config.yaml
model: "CTC audio transcriber"
dataset: "short read English sentences (LibriTTS-R)"
train_examples: 26041
gain_aug_db: 6
n_mels: 40
hop_length: 160
input: "mfcc"
spec_augment: false
win_length: 512
tokenizer: "char"
vocab_size: 32
arch: "conformer"
norm: "rmsnorm"
activation: "swiglu"
mlp_ratio: 2.67
head_dim: 64
fused_qkv: false
qk_norm: true
inner_norm: false
drop_path: 0.05
subsampling: 2
layers: 16
width: 160
positions: "learned"
kernel_size: 9
init: "trunc_normal_002"
residual_init: "zero_last"
optimizer: "adamw"
lr: 0.0015
beta1: 0.9
beta2: 0.98
eps: 1e-10
grad_clip: 1.0
steps: 4000
batch_size: 64
epochs: 9.8
lr_schedule: "linear"
final_lr_fraction: 0.05
warmup_steps: 800
weight_decay: 0.3
Rows from block 7 of a small CTC audio transcriber, named by matrix and row number. Rows with one number belong to one neuron. Each number is 128 + 24 x the weight over its row's rms, rounded and kept within 0 to 255. All counts start at 0. Numbers have three digits each.
Before each neuron's rows are labels from the 100 clips, of 14976, where the neuron reaches its largest size: "strongest on" is what is common among them; "loudest" is the band of the loudest frequency at the time of the peak. Only what is clearly more common there than usual is listed. The data: short read English sentences (LibriTTS-R).
# gate: first MLP gate (model.blocks.7.ff1.gate.weight, 416x160), inputs 0-159
# fc1: first MLP up (model.blocks.7.ff1.fc1.weight, 416x160), inputs 0-159
# fc2: first MLP down (model.blocks.7.ff1.fc2.weight, 160x416, transposed), outputs 0-159

strongest on: voice: female; the word "and"
loudest: 500 to 1000 Hz
gate.5:150092158132150146139171166067113150149083155143094138149145122151109136115110122140109126156135129125135151149107091113113109125128172099164129127133132153138089141165165127116166102157117085143076149088132093116156155087124144105112084148131117113119131139142103147085086136106144122136136147115094158106114118100086129078097088126158098094153146163142165146137113100116178099097125120125123117093134151150084119110152111120139092133098112136140117161110125124125126117151151102
fc1.5:143096143133139149154159108113102113105117153109165123140115106156100110172111147175110071100120121136138103132154135138125141120157113113169162134148150136137090143094138130157120111116116143144154158120120113151104135136104147149112086136116059147120112139100131137123125149138131106145159113095082152141126110126175132132132119117155138109132144145145164104137101147170161100138115205104120140085174204125137123112155112145148152115147082108154091137158134146129111138168116155
fc2.5:151122148164166121138091097142119062173100117117091098154116122131092158111097103127149152132053159136183120125122139102086116120131117119099149127184151109115152132140125174138112109159117115170116123170130165128123130149157115125139151167138106124147090176105118116126103138115101140128119162111092145091113093085116105124171139126158137118134142141124175120115093151116098128142163121126137123112117177131102162127111130143131130157171143129114105138102125146155132134110139095

strongest on: the word "was"; the word "it"
loudest: 250 to 500 Hz
gate.330:138149126129099145147156107086147150102102167130130131101135123083117116123156121148144137151111154115078123116124142124119076129149128127141168155113166135123073140120131116180136148118102139150189154154135123125137108177130148140111121103134143126118084138113112126142111175086127163100141115136075124105173154125144140134137102164124153127155121160116096150141097140152130125115143130106177169131091104060151123145119116140122151144101103088118143113136144131111086071174119126
fc1.330:108175136139141130143168152126140094147158123121141076107112140103159140121114134107159153095109160130088106169140143150098123105113145140077092132126113155107167068113178093147128141123098120176158121168134161126078135119122110119159159114126088121134080150122118144101126136096144124104130126101136154078167172147111143094094134087123149087136136128106082107119117111148135119121121104120179130131128137119119130147133116125089128126106125125099087152108129103110149105113140171
fc2.330:132182142194167137132139117107100097140132107144118120126138128113134120122156143164099113120100147118130140132141110112128155147137111159094140112107107107096169097138135079146143107118081127150142149119112151108125095085113112124129105142137121113135112167131153161155158125110082120125139087141144104068156130156101151126090121094123123106096110108123095105080120110139106128149172116110135062125106161120138096114113086165116137086128097153082143129127137108111126110063127138

strongest on: voice: female
loudest: 250 to 500 Hz; 500 to 1000 Hz
gate.296:116163129081113092152145154113151138163123147145117110124144144154137109152152148145100115135082114138094157141157107190120141178165103162138097128099072143094138131088096119130154155136108168122172145117179147113099180157099096116156143118112149120159155134111129143139142151159144147096106140114115112101132138072129123140151144155136092138135114136084118103145162109146183151147124150144135164115092163120144152105135097123112107134132093109137156140138124109121118098121141137
fc1.296:112148151154142130152128078153124143120116073090115142118147121136088103150100119147152108156094112095115159164105135161104149151124144181114156134097109139147127128118124093110122100120175182144152142108137119073116143133117143118128138142104088183149121139111164103172131142138118117089114128156150100113136124108137105141143111080116099117090153134133129097112191119148091112125113140151157101131104145126133105099049114129128130157141124174132103139118128155161133098133109118
fc2.296:109143150104141114138096091093124129161119135110173119156115112118110154189129097140108127123099113096112095161114150120154148126142119119128146136154124128145112176153058106136138160126113110110153125046115130167114178110155109135145145119156135138141150136175104158153112101167085115116112143149152150137133146101087142127105135139129140123128145137140094135199091122158127157150128140106136165147153148100134143167119143137146118122128101124096130087126160110132130123167132079

strongest on: voice: female
loudest: 4000 to 8000 Hz
gate.76:139179104153139129145169158111106117125101110088129127135130152105130131116127099141108143123137076164105141108141139117102100128126072155141155109142086107129119144141158163130150146111154134171123167167139182129166144075120103131145149158120163133147145115136107099102145137108161093147138127141125159097162111127114119103151127125114138162117185142122096087111108137149164147109135159085129159153109159100142135163170146129155102122130115143115151130114174184153123100089126118
fc1.76:136119111130069107074149132138146105114156143106156122100084165136154155103127113132124122077087161113121121116130142133142148113156136146127146067141139146109168116099169180133113125151144112087115160110104136159128151125144110166081155130177096158094159088131119156124158129110150110131130163123137123111157149117174107115164178126113155126160139104137111134132103138141179117119161124130163111123160110143163124149097116113169150137170119122105130111144121129143149095135118160
fc2.76:145103117141105093131097083152114126111145142122143120130144141189072141159126119147138123156138091101098143075135133146147147165139100160109127103110162097116146114092150145088091134124113148122145141119165138105140133126110136136146142135132098143139143108069153168140138110112113136141103145111148069093121085134097167139173131125127124124102092089114096174101102144142141153161128163158118139140116085094110131100155147143128141100091122092152141128114107106122075099114148152

strongest on: the word "he"
loudest: 2000 to 4000 Hz
gate.110:112132166164126144125109098145102100150121119118130113110084100095110091132152164168193133138121102142089125132160093153130060118113132106165107103155125115140119140135152174133092149115126132151102141139129119107155109099139107150087128157143092143149143121142118126116120087168128121159132128094108109109111086086141076099121121151125090137116126115123161090147087149176106126098130117141178146160139135117125119164133142119127099105190099146151158145113122152124124124100149135
fc1.110:125138142124148122124113102148094112157107142156120133101126127138136093136121161137172162127121114133089163134114107135121062131123125101171102118125147084126102173148132193130096137081132143189100128141126137074144126083127105151082112147157126109140158151129114128142102088149147130154158135110108135099118122106128100121131125162157128116128139125142155127110141140176107094104107142146140169144144130153101145137181144169138082102154114158168174160111128159142127133123165135
fc2.110:151149162166171151135095112175120114132099103142142144172095141111140162154150156152109123147082131109148130147140098148124139139139131133128152114150110134140143139115121149121079166165112111129126078084136079134156199104169151163115142149122107102160097154160131154120132132141107082132124154150125148145156117097149096102106135107126116149111115123104167120142111124133131080145143140134184128147104132102153115138120130154135125161167125150127140153076128144118150137069131161

strongest on: text has "what"
loudest: 250 to 500 Hz
gate.290:108120142123117155065167167103141140154132147101133159127142088123117125139106153135101107160170096117168131106145096184105094144123125113168141104102142100083132177153136169153117147130135155119148151100155102109134118135133160177106102134150141104124148133142147119116113137109148148112148106111117088165130130071146158141155066138125141123121146175113159127154120137141140093173115147141120135129119122111150167152110139104163136150115106117168125102136150175142129112181121119
fc1.290:145163146158144124148077102162121135126150167089107114114163116145157106166158144126144157086097132151101113192143140099128110084137129117106162134123121153146125157078137130137104091092154141148126112150119170072158119137128130106147115141129123145155124126131124090167161161136122152158147096110117117092129115179143111181109144165177139127175138119155105110115129104099121146106098138130116170088093158130109117151160162129122118111158147129144157128122124139123128156133140099
fc2.290:130123114148139172140146115143135148135177111137124120153127138110147150073072125134122148130140160156137093151157135135106118123138138130147107090130129139131099147125109157089127136137139117146136081134125084151110117129113144149128099179150163069148143136126104152114160131107141120141164125108156144182155133119159078113110123136176130136098130177103144080135157090159109120146121095146120151143118164091145145135162181125151141130165082118163131161088141128139161107153086129

strongest on: the word "it"; the word "is"; text has "what"
loudest: 250 to 500 Hz
gate.57:082084141122099113119112142090140167163137116143107140121136146125075148086146089169145124148120103086140131130092103142110119150109173119138104167136175132145121116177100135093109121134088142158096150135147158102151103118171171124129104112164123091122129111128100105119066123154116164143154105148128131157098080093077144105117100177152128093143133084138136121134117156151110100156123118116147125124121136120100148138128162142125111128148102081119118134132130119122113156156146124
fc1.57:101103167150127119112114122037139159148120110162099120136135120150123144119113096152132120121123128115120095124112103121118097141073127116111136179116143097124102126149101112116103134156105131136103145128149127094108124105140131123149115104119141107126130108125069081100101155157121147107150130133091122143133092120085163104113085163157121069121147165120086123127105099123151139133093156096154142122124107093098156132121156167086129134094119065114144122123129137101126139170147093
fc2.57:107109143139099086131098113094153127119097161092160120130134100116092127128139103143138105136136102127140090085118118103131092104109142111128157124131138156111105185127111122121108151123122123118137142144128163092153104134175147113115135129122144155165153092097109094090165158177137176137155098112100131153089102096120123094118088136112131113130133121182103130169087118124159149081146184075157159145117128145139120113141131123142151146125144091113148110140135165120093117134154079

strongest on: voice: female
loudest: 250 to 500 Hz
gate.68:144125099120124119101154095113127094139107092153131169108133082140118123158177095129101085126102182090141115109127167145122129112088155173177126125141112129118127110157119140196113072124095121122138152120099100108115149110157173108135132122149147141085171109112126141140120148135114127127157121101129151127129126148097131103145166171154106118160105115111109126123113143146144148143102123119113107112158169130130084104165113118101144130121080158115128138110060155131124107116172120
fc1.68:105150107111136127119110131122151052157131185107138132093146138137119134134122128111155112126152114129172136127116121124131121123147183143146079156086143099168112163150099120127163169133146130138127155189186177097131177111114152134107145121107114179155114146145150123147135100142105129107140104098146133142136148109106123128145179169101114141128107116089129158154102119112136122144102117121138146114158099151142099106105172127167125140136131077128136097141135168132091153148111124
fc2.68:093141166079101159111133155106128100160177131115106143121141123142126130149110158158134109155095142123124128102168076151103140163114133175110130119135111069096143138063168132091160145136118140103117154117168071113116127131141154132115145139140105120105106164100118135104123092070136133108107111150100108138087111163145078148084161134090123137144149137079118123091121149147133160136151131127138102107132131105114128124127151136152100128107125125094108111125112120095166095122134121

strongest on: voice: male
loudest: 4000 to 8000 Hz
gate.81:133138148143075087146107102154105086148098120135146125135114146126092145132134141128095115137144136132175127084129143177151153133148129111153084091104115150136105144173118143114142107142136148132117164137158165125098158123113175124062088132106160140120104131079099151157092162128141095143172110173160093106148144133165137133139119159136139114105116096146111106157130163138115130132155181103104099102106101101088146144163113133108119110103130108121102128134137102125149091124120151
fc1.81:086154130094118125129199153130147122112127094126178132103144140096091129133140135113165116162130176115120110078127107150145090090141148107161115125163113166150099117149156147158112132107141136121093120128148109148146100148074133098136108158114150112119073114083138104105148127107165151134124138168118145130151098153163125124142137159106133139097134164132113134105104111118104096132112134130158110137099119133152120112116160133130165136177096160164161151134086128103098144178130105
fc2.81:148115103132160139135213148143103081169099075129136124166126156135135148175106169125127147127116181160106152143134096133136144183088097133156148106137135131119132110156113139150147165155134144112126125134099132146143166118133109166130138123129149136120126105133134129165115137117154108141104104134132179115147106127144097141133152159112128150126112125138165133134132139170105129123125126109149188123154113121113138143061110154096102161164148172162161164147121124120143161154154104

strongest on: the word "to"
loudest: 250 to 500 Hz
gate.66:120124119130109152122168115119158141118083085108128085105136114099179125151103066130152133081122113154105115138187149124135125090131106080141111141136143144130124110139123105111148101117120137145072086085163139140127109125141114145084119157137125081090126160112125123133106178174145094143141124118146119122135184163079078141153164143132134113151147119123114132106124107125116136138142144137094140160113083142133091129147117149106137156135157117130111128136170116101166152085121127
fc1.66:139120135127111124130103130132164139127106130167159136134105127154119125094113123134112115126111098146192130114129169145146137128120177072124124160148071111160112120135115137163096108110106134131104093088168115114093124168123075116136154139125139125100147132108106090133100159134130160084158110127116103115087136147169114137156146132172104140111163139091130155172146124099121104126093128119117148136136173119178076119113126131131102133089151092138137100100087112134108133087121089
fc2.66:132135133133165120159094095108148086127109133161127145140147166122145157174143126097112146165143106084099118100168119087132118130107105136124113137111116134123097162124118113110126182126170122115160113120143128106111144120108168155193117161139127108147097076144142101102175121114103122147129154073179115152150126145110122122096162144189145121091093144108091122124148158113175144116136116138131145132140147161142140151140146124118143146110114143096137142129147108123162064106125148

strongest on: the word "was"; the word "it"
loudest: 250 to 500 Hz
gate.261:150144111141142153134115129099135155137136198173114116117169139151141158114137130110159145139086156151111139130144147140073097147151127114108101165126160159127096148127145099131170190092133114122180130123125127109122118136136127137121131109157127052094093137127095130146137129117145146144124130121082103082193162107140138140101105128137155108158111181129124115119149139125164102168132112110125160136093127094105106175109099124105143140129101095136160104144141128132105111113120133
fc1.261:119140116137126124159155147122125094092146141112169066152115143129128127133122138165125111127097160134117100096159143135108103164106154151111144117155104090107153125153157097144115135164114158151154163156156124116100138120115133129131125118055116100156093156114130097129085168099124096091135104123146151108157145174119124109099139133137142100115108164101101101135102121154124143137130116087201114118129098100138159159132073118098121149118116121111138122100105149080099139144108165
fc2.261:116177147144115155148114146133124127156095112128088105142142129116127139140169173143146143136126144094154150131137149112133163126135103162112143111132142118095171111164107090145158138135066153152143138123109161079114096110168123105104123108137120116131118163167153125168097176140131111114146056160079130092132141144123150116085127112107161101162146122100104127137134120130079112130135083106112108112098127138136104121111120160121132119102116174068127090143139156109090136112138125

strongest on: voice: male
loudest: 250 to 500 Hz
gate.115:137131103134119075120097090139103127125111102143121116094148112134135091180103158119130108129100135134098112124113163122134115062113139078141111171128105081162093148108115127125165133104138113129108115168109168118146101104105151110133150133129103120124063101110103093144137101134085151146115140159120109155118097133127083148137140113102114141112087110090108092075102149117099139109132154133135089116103120127085123156138195123142103108128147126111153151123141130122113118092157153
fc1.115:109150144157142109151132138139146106113121126171138099123162146129085088164147123109128114168105098114117119157105108135130078120133125140131080146117092154111140124128165116098153115091126149139129122143145098128124112142119120116107133123130092101107135154120117121152101071170068165135097110171104122135104157116063108106127131114083132111134159120106123126130085075153124146111147132111166113158164113143100122151179138143140086096073127103122108141167152104122098136122160146
fc2.115:119151188114110110134114153109129141110089159111145141147179116129121125116127101114118115121100129087102114127133085203105121132106141126161116129096103123153131168118123127098131141129162102064096129104134144130143150136118108134089121134161123139148123136138130148110139093131085184167116165136100116201104104096163140110150152113133085133133139111132162093138100110104158101155144138147125069149128141132106105160153167098138131114138105151126127140182136103125151116140110132

strongest on: the word "i"
loudest: 500 to 1000 Hz
gate.362:175127120140085151120141118128133124133148158108111109099119162123122126134096190144147175096118120147129118123132080121135159139151146154163159152091173117151114110148119086159150121149119127136133130152112153139166104141150136159080121144118150174133116071130139175120112156137193169126114104142155115128127112162171084111119165110093119103109139104153134143124115162164109096099148151152117110143170120144155105131118160113149105113152106114150130165135180131131115158128126118
fc1.362:094141147133090084116103095143129142116155059131175137145135089133105129139133115142118144115099121097115143161131140140139135105160148159104120074145128150111108107100135063102121123140117139123143122118130136101153111128130090127142124150131126161143145119159155109138148090116109110114137106113128143116136138146125139190159181092128114087142101129135113124175103091136161133158116144122158111154083158135106142105184151143136116081079186153116120083123107108117100146114117115
fc2.362:128123157118095146178104117102126112141142150126133164126123163138110137106097080125155095130202100111089135124131146119143148155127123159131092125113134113124123124154130172134151129117143179133141141122134115136171144110120113131056174133176134167176156103128134117127132133089122131170133172123144101143159101139178157137175150117128124142145098141147106117159140125155161179124143140154106107118130141158150118107162096142084141128133142134139148128158151145156107128083166150

strongest on: the word "but"
loudest: 250 to 500 Hz
gate.398:139111134145108105109103108093129166148139118160142098153133112159111128090084126170124087130129103136151097145124114096102111126080133053148112175142178102130107106123126116105089153156099138116159121131134127131161125081171101128093142112143114099131115129143103104115107159144106126117130129161097123150131110108139124109124104136113106095098114105135157156129124138140155152175122105068169128139123074083152153130101128118127107155113111055129153147122113137136114143151147108
fc1.398:154143085142164134161180123135140116110108130119130152126147102156142120166144171117137122165143128136140141139181165109106121152152080134182132131121090118113173172105176181139113118097127115106168149107152103158154160124095141126136138099124139113096123151143132139123128148095145099129120162091142130122173161138153126159175123106157126137117074161085150112115122129112155116130139118156081148144142140143134147156155105108120105159135115172123121096116116166107131130140114173
fc2.398:129160085139136134108144124149098152157146073136098111125129139156139139108127152118134138120104140112144162116123141146108201149116088119131112128124143112155187065139133147127117126152098132137117121103121149141105159119103104133124146135089112095120101145152189160137109125093153083127109113140170124106132121152154117139128145100122128136114114133056124140122143142125098116150120082156084116115117146106164170132110113113110063131130132146129131099097101133099167167095110170

strongest on: the word "the"
loudest: 250 to 500 Hz
gate.282:161120121119138111129111114124121124150091146126112115117133172154133079108098135116119151130116124169098137085081109101107159118104100076122127151109121137107134109137136149140143125096114112127139109105110120183092093102128112118118105079159108086104140124099129119147142096161143138144089119128103117084157076110118125145134079119105146102112131110130128063095162083148115075131125137103122157115152159090109125150154117140118129097160130113165149123151184109155165132143156111
fc1.282:134100141127131118161114068135181122154128128121139119142147164139095105123106100127142128185113109108133089112096132096140115093100112104107143133123146146101100129118139155165120142139138115099166106084136114131134116106139168125136117074170115100103154087078097107102151131160129181177107158141075105115146090121150101124152122141107146120118104157128115088141124150131104116151121151120120152101163163091110099116135148131124130094168093118105162142128149128140131106174143097
fc2.282:142116125130186080129124125118139135110065104122120126068108142128103130102115113137092134121130108113110108139091129106134147106153116166130141137097098150128121127145101140138145137127138134147112136149088212172166159083131151153163144128120126125163138073125129133138166086156131133114105146127184156102194106085125154121143105110159133148094094094153103110124129103124118092142130139113147145167129163152106093149117133119121125102154098150136154136104135124137134091129142132

strongest on: the word "he"
loudest: 2000 to 4000 Hz
gate.381:093156148163122126120094123162088136132111126131115107082090123110121132127134125133135147117099095085129150167126120129126089105134089134143103096150148124115152147119141182130099179099082171140128110132138165134159123108166106146141117121116121047136128141098144113125133087142137150124105136151124138111122140114121096106164080113150142088152103175120145091112096114171083098132093115118118147150110133128083123139118151153109068118142094142127149101100159144110105146120123138
fc1.381:138172159183098159115103138136127153123081116109130137112126113100123100100106119131156101137102100108117082125133119144118112094080103109172075147144127108106122159093128133165129136103124163108120111155129154099157117061123134160125117132137092145139122118131146092095146115142167101163078118118130102139125123123168078130163109144066135126114097105128155093151144160131093102147123136130149145156147128115172137157147159109146128138126132126154182170145129133131150104118120127
fc2.381:125154122143116147131101128144097172152096095146123157154130115086158122133118150129068113163107127117142115136131108149098120100089116121144132125118091132109124161112115136095116198139110137123138090132132072084159159096142121163084130141145097119161148133164136125132184114149133115148111144115094107160126122092160111126144107171103112147098118117085155104152169121118124098145105117148123152125097106107153132127109140107168115122148118148143156177083136136121089094122081144

strongest on: the word "i"
loudest: 500 to 1000 Hz
gate.243:131146143105130122128106078113122148159104100188112146146144099187112103152128136153143148136086126144135139127128122096138160109132151149104111184118118140140135091139157112141204098138087138101137172150122168151141142110119096133104141137103127155115091132115152145150157090129118159125114124156128141153128092154112102130122125087128124126123079130079114162138111104153079144131146136135149142140090152150110098125105188127129085108142152103106157108146166109099148120110148114
fc1.243:123145070113157135096155163104141160104075121141128124109101070082156090118136157118127115171171129129139148158132110114122101112117138148114152126176135121110119134137129135150117155110127099121099136122142096152173149149126151128160115133099127122124136106159118112102128111144136097118138172119087151135175163117153116102138055144088125128122119106109145168124140139100160142119110098107119156138162135108150117137125166097097150093140098174141095164120100152165148110165139143
fc2.243:104126092140093161140142121147121132099125127139087138128098175148138171107119135134111143115140136132174147170162141135129144124162100131119180120164135135170135142135116119156105150137134138164110105131131128124146123114166096178142117146119176142112132105152123169129157149119143143061112126144106085131113181145117131125112062146180102122190133135106153120110166150089157103108153090120119137123135124112109148146093169138116095108142137156165114153099151124145141085131122139

strongest on: the word "the"
loudest: 250 to 500 Hz
gate.323:165142089152130123122168145142116123126164149126142111125142155158095152128077136147126106135154166193155116100141173122138138149126140098176177122102078097107111155074135147184170118105137137111140116084140102145073136091086165123152130074142099143123114137118125117154133112150144128123122099144098082127119113142158122164166123141097125122132117144150112103142127111166093109152105130112108127102141136101135120123135095118117097132152165117119124120143130158148153123120161094
fc1.323:098136151121148126120133160123106150118112132151120122125127097166140133157118135113137159088143165177089149070114144132135133151119152157159159111119098100134128142119151118122076145148130150128119135151126161122143194102110111082120114125145083142137141130147182141119146173142138090120126130075133110141102140163124157125151118121144105140133125140105114110138138134085117135141093170164130107165096100130138182117117150138126145129082144072170104154138073104119111101113104168
fc2.323:103147080127120117137132118150122126155152194113170100141152078111143107114141135119119100107115147084139138126121148123099090109167136049166121115154179116097103144111160117126092176122116124170176105139142085125119112169144094120127122134142123115121104142125098146128092135158107148156132127106110139150078143170129089132133112116125118098093128137071161191112094137135131122121155121132105136124138098141148158098147108151136120136125110086109117157128114114135121140154124120

strongest on: voice: female
loudest: 250 to 500 Hz
gate.69:152140165159159139134118185124137132132086172124163141120140070123149156154121114141129138157123164134135108144127126119130102116094170148131125097148152132122130110135148174120096116130100174144150109108119155096118181126153135168159148156121132118123135162178154091123101153115151109126126108117136135161161102128157157126144130205151127101137126142132074156158108139151133141147101158120124152150167135112189119133160121107117167118125139137159132174138151103123149098151159120
fc1.69:117089130087087118113135112144108137117166114149093124124150135072139152137100191121097109048115164094131114142148133152161151086139124102159171088105140126146100141116149102093109139117089147114130120092111130119110122146159137112107128132119139095139142115129111073147104119113108150128145105122131053122125124122173140155095124075141126144112143166130094121099168103114113120133084117140103108111104145107082139133111143126120116171137134121144108133105109102102109134138143135
fc2.69:101121109121128163147125126122154156113106105111080122139125094133141154110121097107125136106124162118152133072125100136126115111098161157104155122107160135090140099178109103109150122147117102148122165134166100132136130145162100161103120124119093117118103130131131168126096139121147172128101106151127135157165113067105146121146111201117131152110139084105123114184131100133069113107141105144154149144151125116144125137128165118110120104130133117096100179107116126114130055128122150

strongest on: voice: male
loudest: 500 to 1000 Hz
gate.131:128158155135130145136124075149128135124197120151114112130138102145112137147084116153087141135146104170145159090137112125116126091138124165178145154068119139093132116108131112106123108130108128135155098166110139135109132097139086137115084149112135158176141121148164157144118143149111130096141106131152141062107101142132126163171152129108155106108156120105121118148159128116136147161098113127133135120095162088162182100133158143174125157109112108145115119121119132151107160161116098
fc1.131:143131155122100115134096164133140121114124121095122162119119128120112156093147108122133112172128080074095116122129090068092148105115097099031129086157150149145174154190134154131108151124165140133119090096087124115121135118119108154121174147149155129139127122131092125121105162147122103145121146131150145142139106114104121117116153142117125128138152148089122131168103099072131123102179108127121090138153131141142135133155135121096144123144152128111156125126123116122144085159108133
fc2.131:156101121171117124122102093092131137138130086106077121096118144155151105093117138130149128101156118161162135113141143162122132143116106138114118124124118121121170110096119132143132085113078126115124163171137119147145103127155130121131118087088120102135144136102171095150148138083173129072139101148108068110130119125164136129105070118133100148134133073141107119083127165098171110134134110120082141155122130136122128120130125108145111095065112140131092115121154138111109140088108153

strongest on: the word "the"
loudest: 250 to 500 Hz
gate.213:154104098119167134138090143132119112142128184132110133137137124167130136141111126096119082104140147149115103139145101131135149142090163099126158101102128081110147150156150169138105089142153119131170146099101138124130153095104118162120091109169105129167160099154169110106152120149079151185146091070180089132141121165132139165125105126134117126118107128147118112114095082120132102128130138091110122115128135158171129157123157139114159127156144096129130108147143146132165122157152113
fc1.213:124134108115113134110145084153134127125134132123153095148128106164147129144143192106112153105079158079114184143116150121103160134122098130152191097123155134095129113108123141103104129103107083158153121097064133086116158144151128080117136141135129142137132134169149180128092128123120138119165124132116193134125116133129118125137176117166142115132123121150118151056099124123145125134134114142115154066136113141099159104160120123117101140111130150137121173124128143118148130135153128
fc2.213:105155109130118138140114123148110156107112127082145131104154125160110109151117154159139113147143128102110158146133104119110142109095118106169155168150134100148157162112106157094092141108126129179090153107162135056143129129133121101116120117150085144122136125165122127136137138124145169107143164125079093124134101101106174140123113193085123145141144123097137122113157163094102109133085096147097140150133108104106122112109131129151109129134101109150159177101105142142083090142089122

strongest on: voice: female
loudest: 1000 to 2000 Hz
gate.8:072157122155106134103118134094118100145169120108145152145102180145142153131101067159100162107100113113106126141137130140116111150129117173136114090106131113174093107129131179112137132103151147139091144121132129110135156094162114091122127127136152076140134183166056144121133115123128111161167165167137132142086110124102072123156126126135134110141161121151114127075146140106147163139119110129151128132107111149099157169114115129109111103136102135133145141108163131128140131122160139
fc1.8:141143093151087158123137139154143114118165121133164123125120185124112149091099138112120117106111161147144103132135156168108134091145180112127091136184122128124128120158151161131134173129092134136133166123124123166126085146138098130092106134154126151106112105153106091164159133148156131127166105133185170147097118139134097124166127143169137139159151127153135126108114175187142120120073140126151102137159111143136115105095134123151133123148157131113094103107093150113166114102142114
fc2.8:103132133133162088124127125151104128109153122155127132134122151156134121162103162174112128132142092094144114090140150154155186162128090159172166107131146119147127115087138151151165155140115116074092134131135155130122166128087106164184167136109139131114137105133121143126157122169122116115112164115117145124164109111117132179113175111138129129114093104076143103150132129165105185160137107125144170128155140110114124143103136133106101120131094147121121073120148111099106136145103146

strongest on: voice: female
loudest: 250 to 500 Hz
gate.77:138132118110146129174082058096103141158127093112116141154129126139120117131085118117118126142156130130120124164108110110097144095111115137138132104104172098157126138122087157137070071092139118175129121156136144129180102131086108125156094105144152121131146137129089078142117172131181170141147138118116094098134097143145134163105108161153108135129117111107109123147114109123104132104132113114106157114133172132143126109111145106111161089145124113136139135122144136124140065146134078
fc1.77:169112101163137119124159141112131113117130125137162101113133128133089119139105138157088135124157132152132089103151064155124106123139108119155113107111082127112116128146138161157128119107107141128096125141151084160113121081110107157126123164112137137099140152164080102147124112131126121134154118122127108089155126128146168119110112150110151128102116168089156079121149084156122098138094110137134131159103145068140101174149086091115140131169094103139162098109179130154160094131139125
fc2.77:178130091146194150181117145118134127115138088114120124112145092111129126130121162108102154145141127161129088128138168118124110092141075121165094121076104129095168118137142162100132110108133126149130127117116094177123138114139129124110116161125199098108150149173137117119118154114125084127166128104141126130183137117120162105133141094142150152099120136129124087104143092134144106140114133160096141140159142134164138141152106103167138116130113117120111117097150169126186107143132147

strongest on: the word "was"; the word "with"
loudest: 250 to 500 Hz
gate.356:119140133127108137152145135121134132146160166090148061133167167117162163090123126148141142161081147153128115140151132158068094137114100136091134138126172134111124148123141098126123133116128157133156098085139132084104124145142124146106165131124139058110072131137095127097120145086149136142145123125081134114142137092129105109112164117115143118137117149089120092118130133127163156164150092098136110123119124098093122182116104086099142136104092092121143102107115134106096119120114139
fc1.356:140114120098139128111167130143111120131112096122095195099106108127139108123120107095120111121162103113099150140129100137150163099124155098155126101127089118162131116097112132114108095103189083086104109130118126162137110144107154118149128104153112179167178099142137131093161109163121123154127149100162128161105111109125133126149129117122073155142143101155141135123106129103135105114161143158110129090164139174126113125125180106162135116161159175140103157138147124170155119105138130
fc2.356:124123088096122108124143106137119112111160155106158126100100128144115111138081142109147129103148102129071121135163157115131096132160155099180134145129138142157096106082154177109106156080168106112126153156127107151145170145107111148133127119128136141156143094136142112096120138111113123165142193121171117157131121138117126094184154138109115154136151111140152140158108120115174145073105153160116152112168093138135138140162173105140096152145149110139117162121120114140127153144135155